config = dict(
    crop_scale_min=1,
    loss='mse',
    encoder_norm='layernorm',
    encoder_norm_position='pre',
    encoder_inner_norm=True,
    encoder_layers=10,
    encoder_register_tokens=2,
    decoder_width=192,
    norm_pix_loss=True,
    lr=0.0035,
    shampoo_beta=0.95,
    one_sided=False,
    lr_schedule='wsd',
    warmup_steps=6340,
)
Rows from block 5 of the encoder of a small masked image model, named by matrix and row number. Rows with one number belong to one neuron. Each number is 50 + 15 x the weight over its row's rms, rounded and kept within 0 to 99. All counts start at 0.
After each neuron's rows are labels from the 100 images, of 14976, where the neuron reaches its highest value: "strongest on" is what is common among them. Only what is clearly more common there than usual is listed. The data: photos of plants, animals and fungi (iNaturalist).
# fc1: MLP up (encoder.blocks.5.mlp.fc1.weight, 512x128), inputs 0-127
# fc2: MLP down (encoder.blocks.5.mlp.fc2.weight, 128x512, transposed), outputs 0-127

fc1.133:58 38 67 67 60 35 86 43 27 51 68 37 60 55 47 56 69 60 37 46 38 44 59 55 44 28 38 49 55 36 55 57 42 44 51 47 57 37 33 70 36 72 39 31 55 35 73 75 72 60 51 31 28 57 46 49 71 58 72 36 82 66 38 72 49 87 33 61 60 38 55 56 50 30 32 46 22 68 45 44 31 49 51 53 46 51 51 38 32 27 69 13 57 48 29 70 69 38 33 55 39 56 34 25 60 53 34 54 66 30 77 88 40 33 70 48 51 59 38 65 48 51 43 45 34 54 71 41
fc2.133:57 41 73 36 57 60 83 59 57 47 67 43 42 50 34 53 64 67 37 43 40 57 54 63 36 57 57 75 61 66 47 26 29 51 47 70 51 51 44 57 34 46 54 04 53 39 55 37 29 64 38 13 72 22 24 43 59 46 63 38 55 83 62 56 61 51 41 99 51 29 55 55 37 45 37 50 25 59 41 46 60 64 64 50 46 13 57 48 54 56 34 52 64 47 52 44 73 54 14 73 44 41 40 52 33 57 57 57 75 49 69 51 57 24 45 57 60 44 36 35 45 41 63 49 44 37 42 40
strongest on: phylum Arthropoda; class Insecta

fc1.319:37 58 88 37 40 62 80 38 42 19 71 48 38 45 48 69 43 31 56 37 23 13 55 59 53 49 62 40 60 58 61 56 34 54 40 72 68 55 41 61 53 57 26 38 27 44 59 56 36 41 50 70 83 42 61 65 47 58 47 46 73 26 56 54 15 74 61 55 40 45 55 49 50 60 37 51 53 30 41 45 74 24 75 68 43 39 47 35 51 34 40 54 32 48 49 47 43 21 60 40 37 74 36 45 18 49 58 29 55 81 37 71 69 53 34 62 42 65 66 66 42 54 72 61 53 37 64 53
fc2.319:44 25 38 46 60 77 44 49 44 56 14 54 49 44 23 40 59 70 74 61 56 67 39 64 80 41 40 59 57 36 41 56 49 59 50 53 70 11 36 64 60 53 43 36 64 64 95 51 85 45 78 39 57 31 39 70 48 47 24 62 63 54 44 29 60 63 48 57 58 49 45 82 58 40 46 54 42 47 56 54 33 47 60 45 45 59 64 71 42 27 52 60 69 35 39 47 61 57 33 42 34 45 45 31 33 39 40 64 29 37 46 55 59 36 63 43 47 29 33 41 70 58 11 54 34 71 55 26
strongest on: order Lepidoptera

fc1.67:43 43 44 41 69 55 74 29 50 52 35 46 69 52 59 57 49 25 48 64 55 29 62 81 13 27 46 58 28 59 63 50 66 62 54 76 42 43 60 17 48 51 40 31 55 59 50 62 70 54 57 52 51 33 56 57 28 58 35 31 53 50 56 50 71 50 50 42 38 71 30 91 82 66 46 32 83 55 31 42 34 39 64 69 40 73 57 67 55 41 65 81 41 47 38 38 46 48 37 33 50 49 62 44 62 47 38 28 54 22 43 36 45 63 48 36 57 20 68 53 19 55 68 78 54 60 49 50
fc2.67:32 39 33 71 48 56 34 69 61 63 30 69 65 74 54 59 44 47 61 50 68 41 58 55 40 19 33 50 59 37 47 51 50 58 77 28 31 53 61 32 51 51 47 32 51 52 35 60 74 44 43 51 66 40 43 51 19 41 68 42 68 17 84 76 67 28 26 39 44 84 56 59 72 54 50 55 59 52 50 26 21 59 14 66 48 48 53 34 67 36 52 46 32 60 39 17 55 62 37 70 64 36 85 50 62 38 39 45 51 45 59 54 49 51 43 44 59 52 69 77 44 42 34 64 45 71 61 40
strongest on: order Lepidoptera

fc1.480:37 48 46 42 26 39 62 33 15 44 46 46 23 72 48 59 79 53 51 48 32 49 59 44 26 54 48 42 51 62 64 52 60 65 52 73 28 49 75 39 63 55 26 51 66 63 40 74 60 75 47 41 17 65 37 55 69 49 58 62 58 57 44 45 33 28 32 73 59 17 40 58 63 64 59 48 76 44 39 46 52 58 26 72 46 23 69 37 60 49 71 25 51 47 40 43 53 56 68 53 65 25 36 64 59 32 62 46 55 43 59 54 91 33 63 63 58 58 30 82 35 74 53 44 28 53 53 47
fc2.480:59 44 37 65 33 64 64 54 50 59 52 62 53 57 56 57 53 50 24 37 62 41 49 32 37 54 71 39 61 55 88 44 53 68 61 72 30 60 30 32 59 77 34 64 26 67 24 56 75 67 48 29 25 58 44 66 53 51 35 61 50 61 35 56 40 21 63 51 85 35 49 41 46 52 66 30 70 41 36 38 54 36 34 36 59 53 48 39 58 62 35 51 52 74 52 33 99 28 47 30 37 38 37 53 63 54 66 23 64 42 49 54 62 51 33 44 20 56 54 60 33 55 49 29 26 62 36 27
strongest on: phylum Arthropoda; class Insecta

fc1.336:42 48 50 71 61 46 51 61 18 49 19 44 37 48 46 50 48 52 63 82 36 63 51 52 26 47 37 46 19 37 59 41 41 60 63 71 41 36 65 67 32 26 23 68 65 26 54 55 49 41 55 65 54 47 55 31 50 22 76 65 48 62 72 60 76 41 59 42 72 35 48 41 35 67 45 42 60 52 83 55 56 35 48 63 45 99 55 81 14 39 48 36 58 56 81 45 45 46 56 61 46 30 44 33 47 69 59 49 30 53 39 43 71 36 52 48 29 33 61 63 41 56 59 39 61 53 49 41
fc2.336:69 09 60 72 39 54 70 55 34 46 53 47 71 49 65 29 49 46 47 52 31 44 35 21 48 54 55 10 70 47 41 46 55 37 49 52 24 58 50 32 71 62 38 59 48 38 41 82 49 54 50 42 49 67 32 46 42 50 66 50 51 67 52 62 46 61 52 20 55 50 39 40 37 62 68 21 48 07 50 64 73 67 35 69 43 59 38 29 58 63 31 46 48 64 45 80 55 41 52 68 34 24 63 51 48 46 46 21 52 79 47 49 68 45 37 71 42 45 30 56 95 55 66 44 53 49 53 48
strongest on: order Lepidoptera

fc1.41:72 52 42 46 49 59 39 22 80 58 48 72 46 60 70 38 65 52 76 35 66 45 36 43 56 74 44 46 26 72 76 25 33 61 62 25 42 52 77 71 26 54 44 47 29 47 27 69 66 62 71 59 36 47 38 45 37 53 30 36 37 53 30 41 51 41 58 54 33 43 39 24 47 50 30 73 70 53 62 47 53 50 21 41 47 37 61 91 81 70 68 51 38 34 70 65 43 51 53 73 48 17 54 54 49 73 54 37 60 58 49 41 37 57 65 31 50 48 55 18 51 52 62 45 51 52 43 63
fc2.41:38 42 58 60 30 65 55 45 39 55 23 48 42 56 39 73 59 38 45 55 39 51 59 66 57 48 58 53 58 43 44 71 55 68 46 68 65 51 34 38 78 29 64 55 59 61 68 38 36 54 13 36 75 50 78 78 71 22 60 53 73 57 65 61 74 70 19 65 60 49 63 45 79 47 59 39 19 43 40 65 34 54 42 52 40 76 34 35 38 38 52 41 82 33 55 68 47 69 45 28 49 70 48 38 40 47 69 55 29 47 55 44 75 36 64 77 59 53 36 58 62 26 47 72 55 44 57 26
strongest on: class Aves; order Passeriformes

fc1.18:63 41 41 41 47 30 59 83 43 63 65 51 61 39 42 56 69 63 24 60 57 52 48 48 48 69 49 50 67 45 49 35 44 52 14 33 59 35 71 93 49 43 22 67 62 36 30 74 60 23 43 55 59 32 72 28 44 43 46 44 40 38 51 67 43 22 32 45 58 80 43 47 45 32 49 42 57 35 76 52 64 67 43 37 57 43 61 63 78 53 52 71 37 36 54 70 47 13 34 57 41 59 43 38 43 22 48 38 65 77 40 46 56 11 51 46 58 70 75 37 56 49 51 31 65 43 44 46
fc2.18:28 60 67 40 73 45 73 73 31 32 27 43 50 32 62 44 36 69 67 31 79 40 42 48 69 59 57 54 65 38 79 43 61 50 44 41 44 25 75 76 75 21 25 50 74 59 34 52 76 41 43 58 44 26 38 40 70 48 48 45 43 49 66 55 60 44 38 72 73 39 63 60 38 29 57 50 66 46 53 34 36 61 54 36 41 53 54 54 38 60 39 62 19 45 54 32 53 35 45 70 80 50 53 54 40 50 41 78 46 49 47 59 71 46 17 19 48 60 44 47 42 48 53 12 43 37 66 51
strongest on: class Aves; order Passeriformes

fc1.489:62 46 36 59 29 26 27 49 45 64 65 52 45 39 51 44 43 59 35 84 60 50 67 30 61 47 55 51 40 18 51 46 55 19 44 70 59 42 66 70 45 50 44 66 76 43 69 45 55 29 58 41 52 11 49 32 47 53 78 66 58 67 51 58 73 17 50 56 73 52 55 49 55 31 49 51 71 88 39 38 47 42 32 31 81 22 34 40 73 65 36 44 70 62 56 54 71 54 44 79 32 37 56 39 53 58 56 61 54 54 18 40 53 26 60 38 54 47 41 55 63 32 42 71 43 34 52 63
fc2.489:31 65 55 36 53 59 70 35 48 58 44 37 26 60 33 35 61 62 77 37 38 68 62 57 48 21 03 57 52 50 37 60 36 66 81 46 53 31 72 34 67 82 55 48 38 61 72 52 35 77 50 61 15 64 59 31 37 36 44 43 53 55 53 38 52 49 45 39 68 54 33 56 53 55 60 47 31 57 45 44 18 23 69 58 37 81 50 72 30 27 60 33 44 54 53 43 56 61 47 32 43 39 55 42 51 43 72 52 53 44 71 81 40 66 69 62 44 50 43 60 20 43 27 43 60 54 65 62
strongest on: order Passeriformes

fc1.338:69 73 67 41 53 52 38 45 45 55 72 44 71 57 42 47 58 41 70 40 41 39 47 44 37 54 48 33 49 48 65 39 51 64 40 29 68 78 63 63 70 67 36 64 22 46 69 25 49 46 46 43 51 72 37 42 43 37 76 46 41 47 38 81 77 66 46 67 26 73 81 71 59 70 33 58 68 54 40 62 24 46 38 42 57 46 27 63 74 87 20 31 35 38 51 55 30 39 45 34 68 45 50 28 44 47 65 45 57 51 43 16 62 44 54 54 53 57 64 49 16 36 21 63 61 48 53 48
fc2.338:44 59 34 79 52 18 57 43 54 47 24 44 11 51 47 63 30 47 65 54 30 71 44 51 36 43 43 40 42 46 73 52 53 46 55 64 77 70 46 24 41 55 44 54 53 66 49 26 53 19 58 38 69 59 27 53 42 26 50 48 70 55 45 65 60 48 37 61 54 39 40 74 38 66 52 20 55 42 29 75 39 60 84 56 47 47 62 70 56 25 35 36 43 55 66 45 40 55 62 50 48 58 62 41 50 51 54 65 38 50 17 64 85 45 66 66 48 58 47 27 51 30 23 53 47 24 83 70
strongest on: class Aves; order Passeriformes

fc1.367:41 59 47 31 48 77 36 32 52 60 31 45 53 78 61 56 37 51 27 33 51 52 38 55 33 46 65 40 66 68 21 52 51 63 51 47 50 42 90 37 39 51 34 58 65 44 56 47 45 33 33 64 42 48 32 36 19 74 55 50 53 51 60 57 40 49 73 40 35 30 57 61 73 45 58 52 55 55 65 56 56 27 40 78 98 31 57 55 33 63 57 46 51 41 39 59 39 33 34 59 30 44 36 41 41 31 38 31 75 42 34 33 68 30 60 42 62 58 60 60 62 59 52 02 48 59 55 87
fc2.367:41 45 63 67 33 34 48 35 38 70 43 50 61 31 61 59 55 29 57 51 51 33 76 58 51 39 50 57 43 61 58 35 27 48 31 48 38 66 34 71 66 57 77 59 52 59 43 50 59 48 60 55 37 47 66 68 56 60 73 41 28 58 63 52 80 56 42 71 26 46 53 48 19 52 54 48 46 49 48 74 57 49 43 19 66 42 73 56 18 48 46 52 46 20 57 34 50 74 87 77 41 77 69 38 53 40 55 48 52 63 22 28 19 58 46 37 49 35 23 67 47 35 49 87 51 47 46 24
strongest on: phylum Chordata; class Aves

fc1.350:44 53 62 55 55 75 56 41 35 52 32 87 51 29 86 11 56 46 54 75 18 84 68 52 47 33 55 73 63 55 76 42 33 49 42 50 74 59 30 31 36 60 50 37 41 49 70 62 51 49 17 28 64 43 33 33 79 31 34 42 41 54 66 39 42 26 56 47 64 59 52 46 40 66 46 49 55 50 60 16 23 50 57 62 43 55 49 22 63 42 64 61 37 53 71 47 42 56 46 59 62 79 40 53 62 48 41 42 46 61 56 50 32 58 47 44 46 72 74 44 70 44 36 72 50 67 39 63
fc2.350:61 50 53 62 37 79 49 73 60 57 43 84 53 19 77 10 40 51 50 55 66 42 70 36 46 45 75 59 52 66 57 39 47 60 60 64 59 68 43 50 55 66 19 53 44 64 62 77 51 41 40 35 43 43 68 51 59 41 81 57 57 49 61 66 34 43 48 45 84 49 33 52 26 40 19 35 56 47 75 73 29 59 33 69 17 38 58 43 48 50 50 76 32 33 73 38 56 39 37 66 56 69 58 51 68 50 69 42 50 49 42 69 37 42 25 62 44 69 40 53 51 36 54 64 37 44 21 54
strongest on: order Anseriformes; family: Anatidae

fc1.355:58 48 59 44 36 65 41 61 52 39 42 26 41 50 39 51 49 48 66 35 23 65 32 67 64 60 39 54 38 53 51 40 36 27 65 57 80 53 53 58 83 51 43 42 63 59 56 42 52 42 59 64 58 51 25 80 31 36 54 22 77 33 69 44 41 71 60 52 60 48 20 80 43 74 70 75 59 28 48 55 60 37 45 23 51 38 46 62 48 59 33 31 32 61 26 16 29 50 41 25 48 72 38 71 66 66 44 46 77 52 51 62 34 51 44 53 52 39 32 77 39 27 51 66 37 62 44 76
fc2.355:55 50 26 50 56 56 57 39 33 49 63 50 49 46 36 24 51 52 46 68 47 58 38 35 58 67 50 48 57 75 20 35 45 38 41 38 14 61 29 52 46 57 40 67 87 44 17 34 59 73 26 35 68 53 32 30 56 37 49 42 36 45 53 64 36 63 73 51 70 62 70 53 46 45 64 26 55 42 59 43 68 65 41 49 66 46 36 53 57 61 67 51 70 31 51 65 63 72 55 66 30 48 70 67 31 18 48 52 39 53 69 42 50 49 60 69 07 50 74 32 82 71 38 46 64 36 65 35
strongest on: order Anseriformes; family: Anatidae

fc1.212:11 66 43 51 21 42 68 47 38 60 73 59 49 55 48 63 84 36 55 50 43 57 50 50 62 32 19 43 17 46 30 31 57 58 52 50 44 64 44 54 49 43 57 46 53 47 27 48 47 39 49 74 70 77 66 39 35 53 17 73 43 62 45 65 50 63 78 46 54 35 85 43 51 56 66 53 52 40 25 32 28 58 41 44 74 56 94 71 39 44 41 37 39 63 46 52 76 54 49 37 28 46 66 30 59 59 71 67 63 42 67 56 37 47 62 39 46 30 61 57 40 37 57 51 32 56 32 72
fc2.212:38 58 59 43 38 70 80 62 61 54 42 50 46 74 41 43 51 39 43 35 99 44 57 67 21 28 41 45 43 58 45 33 31 49 32 49 40 43 51 46 33 51 39 56 63 32 25 73 22 42 67 57 72 61 41 58 54 91 37 41 81 59 26 82 61 52 52 28 50 50 60 62 70 40 39 34 30 41 55 50 51 51 26 64 51 55 72 53 26 28 31 76 63 32 65 40 50 58 63 27 59 40 61 55 60 49 59 58 62 57 42 43 31 70 58 48 32 27 75 50 55 64 55 60 37 68 49 47
strongest on: order Lepidoptera

fc1.178:41 48 66 62 33 50 42 68 50 71 58 62 39 51 57 47 81 49 83 48 39 24 35 34 61 51 59 50 53 37 76 41 22 50 40 58 19 92 69 71 62 42 57 46 22 61 32 38 38 48 58 32 46 48 27 55 36 17 43 81 56 36 49 46 66 59 48 52 59 52 33 77 41 72 44 42 64 67 45 57 56 31 18 55 41 35 47 35 65 64 72 62 48 46 30 37 46 49 34 30 35 14 29 52 46 46 66 53 47 48 48 73 63 46 59 63 49 84 35 47 51 49 72 55 61 32 56 44
fc2.178:39 42 50 39 68 59 27 88 36 49 50 62 39 50 67 55 60 17 47 51 26 50 93 67 43 58 35 64 65 36 49 39 42 38 40 31 55 40 59 64 70 22 50 66 66 51 40 13 58 47 41 43 26 55 38 53 44 44 59 33 62 68 31 33 42 40 78 27 56 34 58 41 39 59 61 35 50 38 46 80 46 61 85 24 60 44 47 52 37 51 63 62 50 57 67 44 70 49 53 65 34 56 60 65 33 70 68 56 43 78 78 57 43 76 47 46 80 38 42 45 44 24 63 53 50 53 33 39
strongest on: order Anseriformes; family: Anatidae

fc1.45:31 44 72 60 54 80 54 66 38 64 47 57 49 51 52 42 58 35 31 31 60 38 47 36 43 58 30 63 35 42 19 14 25 56 60 48 40 74 58 52 74 34 54 45 58 41 41 55 68 51 39 54 51 30 50 54 53 53 68 65 65 63 31 27 38 46 67 54 62 47 70 53 36 29 40 69 50 58 37 96 43 33 51 31 43 59 11 43 84 58 59 77 58 62 36 55 58 26 51 73 56 42 61 38 62 34 44 51 48 57 40 41 69 33 49 60 50 44 38 62 46 28 41 86 54 52 60 87
fc2.45:52 44 66 22 58 10 46 40 63 58 24 14 52 25 36 60 59 32 54 60 45 46 36 40 58 62 65 77 62 48 74 59 40 49 92 43 40 53 41 42 70 51 53 66 50 27 50 60 47 51 85 49 79 50 31 53 75 41 49 87 56 52 43 40 57 48 37 39 47 23 49 49 48 66 46 19 42 45 40 59 40 71 59 35 70 65 38 42 68 50 47 46 58 25 64 46 46 43 63 68 59 27 44 38 56 40 53 36 63 64 68 23 55 46 32 48 34 56 50 30 63 75 32 52 20 35 51 48
strongest on: order Passeriformes

fc1.270:71 50 66 66 30 33 22 63 62 48 57 63 59 40 55 58 29 59 38 48 23 52 44 22 27 46 62 57 71 54 65 43 60 55 39 72 44 48 58 46 48 43 22 50 40 42 70 66 68 52 34 57 63 53 59 58 32 48 81 21 51 48 46 59 42 36 48 60 18 56 52 52 68 38 28 55 59 54 52 52 57 61 49 36 54 49 54 35 73 51 79 50 32 59 37 77 12 58 60 33 10 59 41 48 64 45 40 50 65 00 46 63 60 48 29 33 69 55 42 57 23 57 33 61 65 43 45 58
fc2.270:09 32 74 37 51 39 55 51 45 41 58 17 66 63 62 46 60 47 14 42 61 49 20 49 49 37 55 43 44 57 57 28 47 47 07 47 69 47 61 40 44 50 63 62 57 40 45 64 45 69 32 53 31 82 35 51 62 74 61 58 50 36 39 47 61 27 40 52 69 35 35 59 44 70 32 70 61 28 66 65 51 34 35 66 56 37 43 49 54 84 32 52 67 59 62 38 59 46 70 43 55 47 61 28 51 64 63 59 71 83 50 67 69 36 32 32 43 39 72 51 43 36 81 38 38 50 48 36
strongest on: class Aves; order Passeriformes

fc1.222:41 37 55 58 39 56 37 37 49 46 31 72 41 42 91 47 51 60 72 41 69 60 50 49 52 35 51 55 37 62 63 36 36 25 31 67 72 45 23 39 29 61 58 57 52 43 61 48 82 37 36 53 64 36 81 24 49 67 35 40 38 47 48 42 30 65 73 49 37 44 68 50 48 54 52 56 45 30 52 49 60 93 71 41 30 33 47 47 47 45 56 54 32 53 39 51 64 41 54 76 80 56 50 65 82 46 32 50 78 44 26 59 39 64 44 42 57 77 41 24 56 16 57 50 78 56 39 66
fc2.222:41 63 53 56 68 30 68 72 67 44 30 52 62 40 68 70 36 38 50 45 30 73 49 77 63 35 49 43 60 33 48 37 58 47 92 39 47 38 43 40 60 49 41 37 48 37 40 72 63 59 25 61 54 34 70 21 40 57 46 43 36 47 49 63 47 58 71 64 71 65 55 56 44 40 70 57 69 52 45 54 89 50 48 71 36 70 25 67 43 61 55 27 31 30 65 75 69 37 27 23 63 30 67 78 52 76 44 42 36 51 47 35 39 29 32 63 35 63 45 33 54 44 69 39 56 39 62 32
strongest on: phylum Arthropoda; class Insecta

fc1.366:56 86 30 71 51 49 69 50 23 54 61 41 66 54 56 58 63 44 11 45 58 62 44 43 52 40 31 53 48 49 43 49 41 43 37 19 52 47 86 75 39 51 37 73 35 66 53 30 52 54 60 44 19 69 43 46 63 38 59 39 60 50 32 48 67 64 12 61 63 48 60 51 60 48 43 50 66 18 64 54 54 73 45 33 53 47 65 34 53 76 52 53 63 74 56 25 51 60 43 47 56 39 32 52 10 42 54 70 58 49 68 47 72 48 27 58 59 35 32 52 30 90 45 49 58 63 28 53
fc2.366:52 51 11 72 42 69 61 57 49 40 66 47 52 38 81 65 12 60 67 44 42 30 62 44 65 32 52 54 40 29 40 43 69 32 46 44 57 72 71 23 91 64 46 44 22 67 53 64 41 52 12 51 41 58 69 33 39 44 51 45 29 39 44 28 31 55 71 50 69 55 50 41 36 79 85 53 49 52 52 38 54 43 52 71 63 69 66 37 61 42 31 50 66 38 59 31 68 64 56 54 58 54 33 51 43 58 64 48 77 62 54 54 34 37 43 51 50 37 31 40 36 33 38 76 62 43 56 43
strongest on: phylum Arthropoda; class Insecta; order Lepidoptera

fc1.255:65 34 41 55 27 59 39 76 68 34 55 43 36 32 56 47 34 47 43 60 37 57 20 62 90 61 52 61 35 53 45 72 51 46 30 96 45 32 44 51 44 47 30 38 60 26 29 36 39 34 40 67 64 48 37 47 71 29 59 43 41 48 66 41 33 50 15 57 64 48 56 45 56 79 64 54 58 42 43 58 81 62 74 39 41 35 50 55 59 64 62 31 33 52 51 51 47 64 41 64 32 48 31 65 40 68 17 40 39 61 34 82 66 63 57 67 74 35 35 47 39 34 58 61 40 57 62 72
fc2.255:32 36 67 64 18 75 47 35 48 58 22 61 57 67 28 38 24 43 58 74 69 42 31 60 49 48 22 19 49 50 40 66 46 37 28 57 21 34 48 41 69 55 41 31 51 43 37 57 42 30 43 22 50 51 56 61 53 55 34 44 80 32 53 48 46 50 32 40 73 69 67 48 48 41 67 65 45 73 34 60 52 25 55 82 49 40 33 31 57 41 72 44 50 37 80 48 44 64 40 57 52 32 62 53 51 55 62 76 37 50 47 80 58 69 41 57 48 33 49 19 37 73 41 75 46 48 69 51
strongest on: order Anseriformes; family: Anatidae

fc1.305:30 46 48 54 51 48 57 76 61 24 34 62 51 42 49 70 20 38 42 66 45 53 66 58 35 24 64 62 31 50 35 53 83 63 41 42 57 43 71 59 37 26 39 32 42 65 65 40 56 38 66 46 61 55 70 61 70 55 57 48 34 56 60 51 76 53 49 42 53 40 48 35 00 59 26 55 48 38 60 39 59 29 50 62 35 58 33 64 77 39 30 44 61 34 63 57 54 66 38 41 02 56 57 58 33 43 55 57 51 66 58 38 48 42 69 47 75 58 56 31 36 44 80 68 82 41 58 69
fc2.305:42 41 41 52 68 76 49 48 43 53 44 57 63 47 45 67 24 35 14 44 65 45 30 32 48 70 59 71 59 48 36 43 62 63 55 72 42 61 49 35 42 37 26 48 32 67 42 22 33 34 51 36 50 53 56 44 56 35 45 71 35 42 64 27 52 73 53 49 30 53 62 74 39 34 40 63 52 52 44 78 52 59 27 27 15 48 54 54 65 22 30 57 57 60 71 51 66 51 60 49 07 37 81 48 45 53 47 32 40 52 65 31 50 38 63 33 69 78 49 88 70 55 65 40 59 62 67 57
strongest on: class Aves; phylum Chordata; order Passeriformes

fc1.395:42 81 59 43 41 58 47 60 61 23 63 51 25 43 64 22 60 31 45 42 41 40 25 62 41 66 30 56 67 53 41 39 63 49 50 13 53 76 36 53 52 56 30 57 30 54 47 43 62 43 42 79 44 39 75 13 68 24 48 40 22 62 73 55 49 39 53 57 51 51 54 47 58 77 51 43 51 39 66 21 31 50 47 27 39 43 59 42 45 53 77 51 56 52 43 50 63 57 52 29 45 67 55 44 56 53 85 45 38 47 27 53 33 75 49 35 68 76 57 35 97 47 65 45 45 54 50 74
fc2.395:42 66 62 29 65 47 53 80 62 50 61 50 25 49 63 52 42 51 30 51 52 56 36 82 26 54 33 65 62 52 58 46 66 76 54 67 54 47 37 36 43 44 52 76 73 53 66 47 59 15 53 68 60 45 68 34 58 11 48 39 66 34 63 65 53 66 47 75 30 53 40 55 46 56 56 47 54 52 42 69 23 59 54 38 34 24 82 44 50 57 94 48 37 38 29 74 70 64 44 48 54 52 47 52 27 58 45 28 61 09 41 60 35 48 50 50 36 54 34 37 38 65 52 69 33 52 30 61
strongest on: class Aves; order Passeriformes

fc1.470:31 62 30 34 40 40 74 58 44 14 59 32 67 39 56 18 59 61 60 46 48 31 67 33 43 51 30 43 49 48 22 69 60 39 43 62 70 67 36 49 62 71 53 50 54 40 37 66 35 41 18 54 54 68 61 41 47 42 51 42 53 61 95 60 52 42 42 54 50 46 56 72 51 56 32 23 51 50 53 66 25 38 48 52 64 38 42 43 35 57 65 68 80 55 58 52 35 73 62 46 53 41 68 83 84 53 41 61 38 68 36 24 60 27 49 50 56 88 69 49 69 30 44 63 35 46 40 46
fc2.470:63 13 73 36 57 61 28 51 37 63 40 73 24 38 93 49 29 45 41 59 26 65 48 70 43 49 76 68 63 23 59 33 50 78 25 56 45 44 65 36 71 48 46 62 47 68 52 50 79 31 62 44 51 43 85 48 47 42 30 70 32 40 41 39 31 26 53 56 62 63 47 62 36 28 65 67 69 48 53 57 61 60 44 42 63 28 41 62 42 55 45 54 59 22 54 47 57 49 20 50 26 39 71 43 49 49 41 42 64 51 51 71 61 62 47 50 66 09 37 50 43 50 56 39 63 51 41 43
strongest on: phylum Arthropoda; class Insecta; order Lepidoptera

fc1.56:51 79 64 38 62 63 42 50 58 23 62 53 38 43 60 54 61 54 54 70 51 50 49 34 43 59 70 41 52 55 58 62 37 45 76 56 49 76 65 50 44 47 42 48 66 50 67 44 58 30 14 28 46 38 58 47 74 66 59 51 44 69 60 43 56 49 17 50 43 36 27 60 47 38 23 72 31 58 40 59 65 55 60 54 46 57 18 25 49 46 39 54 40 30 88 40 52 73 74 34 57 74 30 71 35 56 47 61 46 58 02 72 44 53 47 49 63 52 52 02 32 48 47 49 47 42 49 23
fc2.56:55 38 56 63 67 68 67 72 52 75 29 59 40 63 68 37 71 52 33 30 29 65 34 44 30 29 46 50 67 71 61 52 61 68 61 56 42 61 43 46 57 84 44 50 33 54 58 38 65 77 66 39 61 51 37 49 51 74 48 55 48 49 34 39 76 33 46 43 62 49 45 27 63 30 59 65 51 52 64 50 18 27 19 74 46 43 64 46 56 53 36 60 36 54 35 41 44 06 75 29 25 46 39 51 62 64 49 27 29 47 34 76 55 62 28 83 39 48 53 55 28 52 53 66 51 70 54 54
strongest on: phylum Arthropoda; class Insecta; order Lepidoptera

fc1.124:47 78 46 47 21 54 45 62 59 70 44 65 50 28 62 41 45 46 40 48 75 64 50 43 31 66 35 45 43 60 26 40 52 41 52 32 19 48 56 42 25 86 67 65 52 61 68 12 50 37 62 48 41 53 35 55 70 42 70 52 46 35 45 43 19 60 30 50 58 66 63 62 42 42 63 56 20 73 74 86 61 36 42 61 29 52 34 25 17 45 50 39 63 50 50 40 43 45 51 45 62 35 55 20 43 64 57 66 46 77 49 50 39 50 88 35 35 71 37 32 44 49 69 60 49 60 62 52
fc2.124:36 36 60 48 57 70 45 46 57 29 56 37 35 65 32 68 55 50 65 64 23 29 46 57 56 42 59 22 60 31 71 71 46 54 54 51 62 44 42 64 78 34 43 46 49 49 34 67 29 66 29 39 43 45 67 49 27 49 22 37 37 65 63 54 83 43 75 59 54 28 37 41 81 69 59 47 76 45 53 20 38 43 84 42 62 69 48 67 71 45 37 63 41 68 57 65 79 42 51 63 45 74 38 49 61 29 70 34 59 31 41 55 47 47 40 83 62 48 54 68 44 39 31 44 60 25 41 40
strongest on: order Anseriformes; family: Anatidae; order Charadriiformes

fc1.92:30 48 45 38 71 25 67 56 50 36 64 39 47 85 61 58 34 31 66 68 67 53 29 50 66 63 38 75 63 40 52 54 50 53 65 44 63 56 52 48 29 52 43 66 48 67 17 70 63 58 35 46 23 34 49 57 39 83 38 53 22 31 60 23 60 42 58 72 32 55 62 33 50 65 31 38 73 77 40 72 53 65 52 53 57 48 51 51 05 64 38 43 47 52 86 69 26 41 36 57 42 62 44 61 49 39 66 27 51 44 37 65 48 54 36 51 27 57 42 27 48 44 53 50 53 30 68 70
fc2.92:50 46 40 53 36 29 48 65 45 42 49 37 43 28 40 42 38 56 48 65 65 32 65 21 69 57 62 62 71 40 51 91 56 47 25 60 52 40 50 20 48 61 66 64 35 41 30 37 44 40 45 46 09 68 53 74 64 67 29 57 55 43 51 58 43 43 59 41 45 48 48 53 45 44 34 42 85 40 22 79 36 29 56 67 66 48 47 70 37 56 30 70 33 56 51 72 59 64 68 31 52 43 99 49 47 36 63 40 60 53 22 58 51 17 67 67 40 33 59 38 61 44 44 52 47 45 52 57
strongest on: phylum Chordata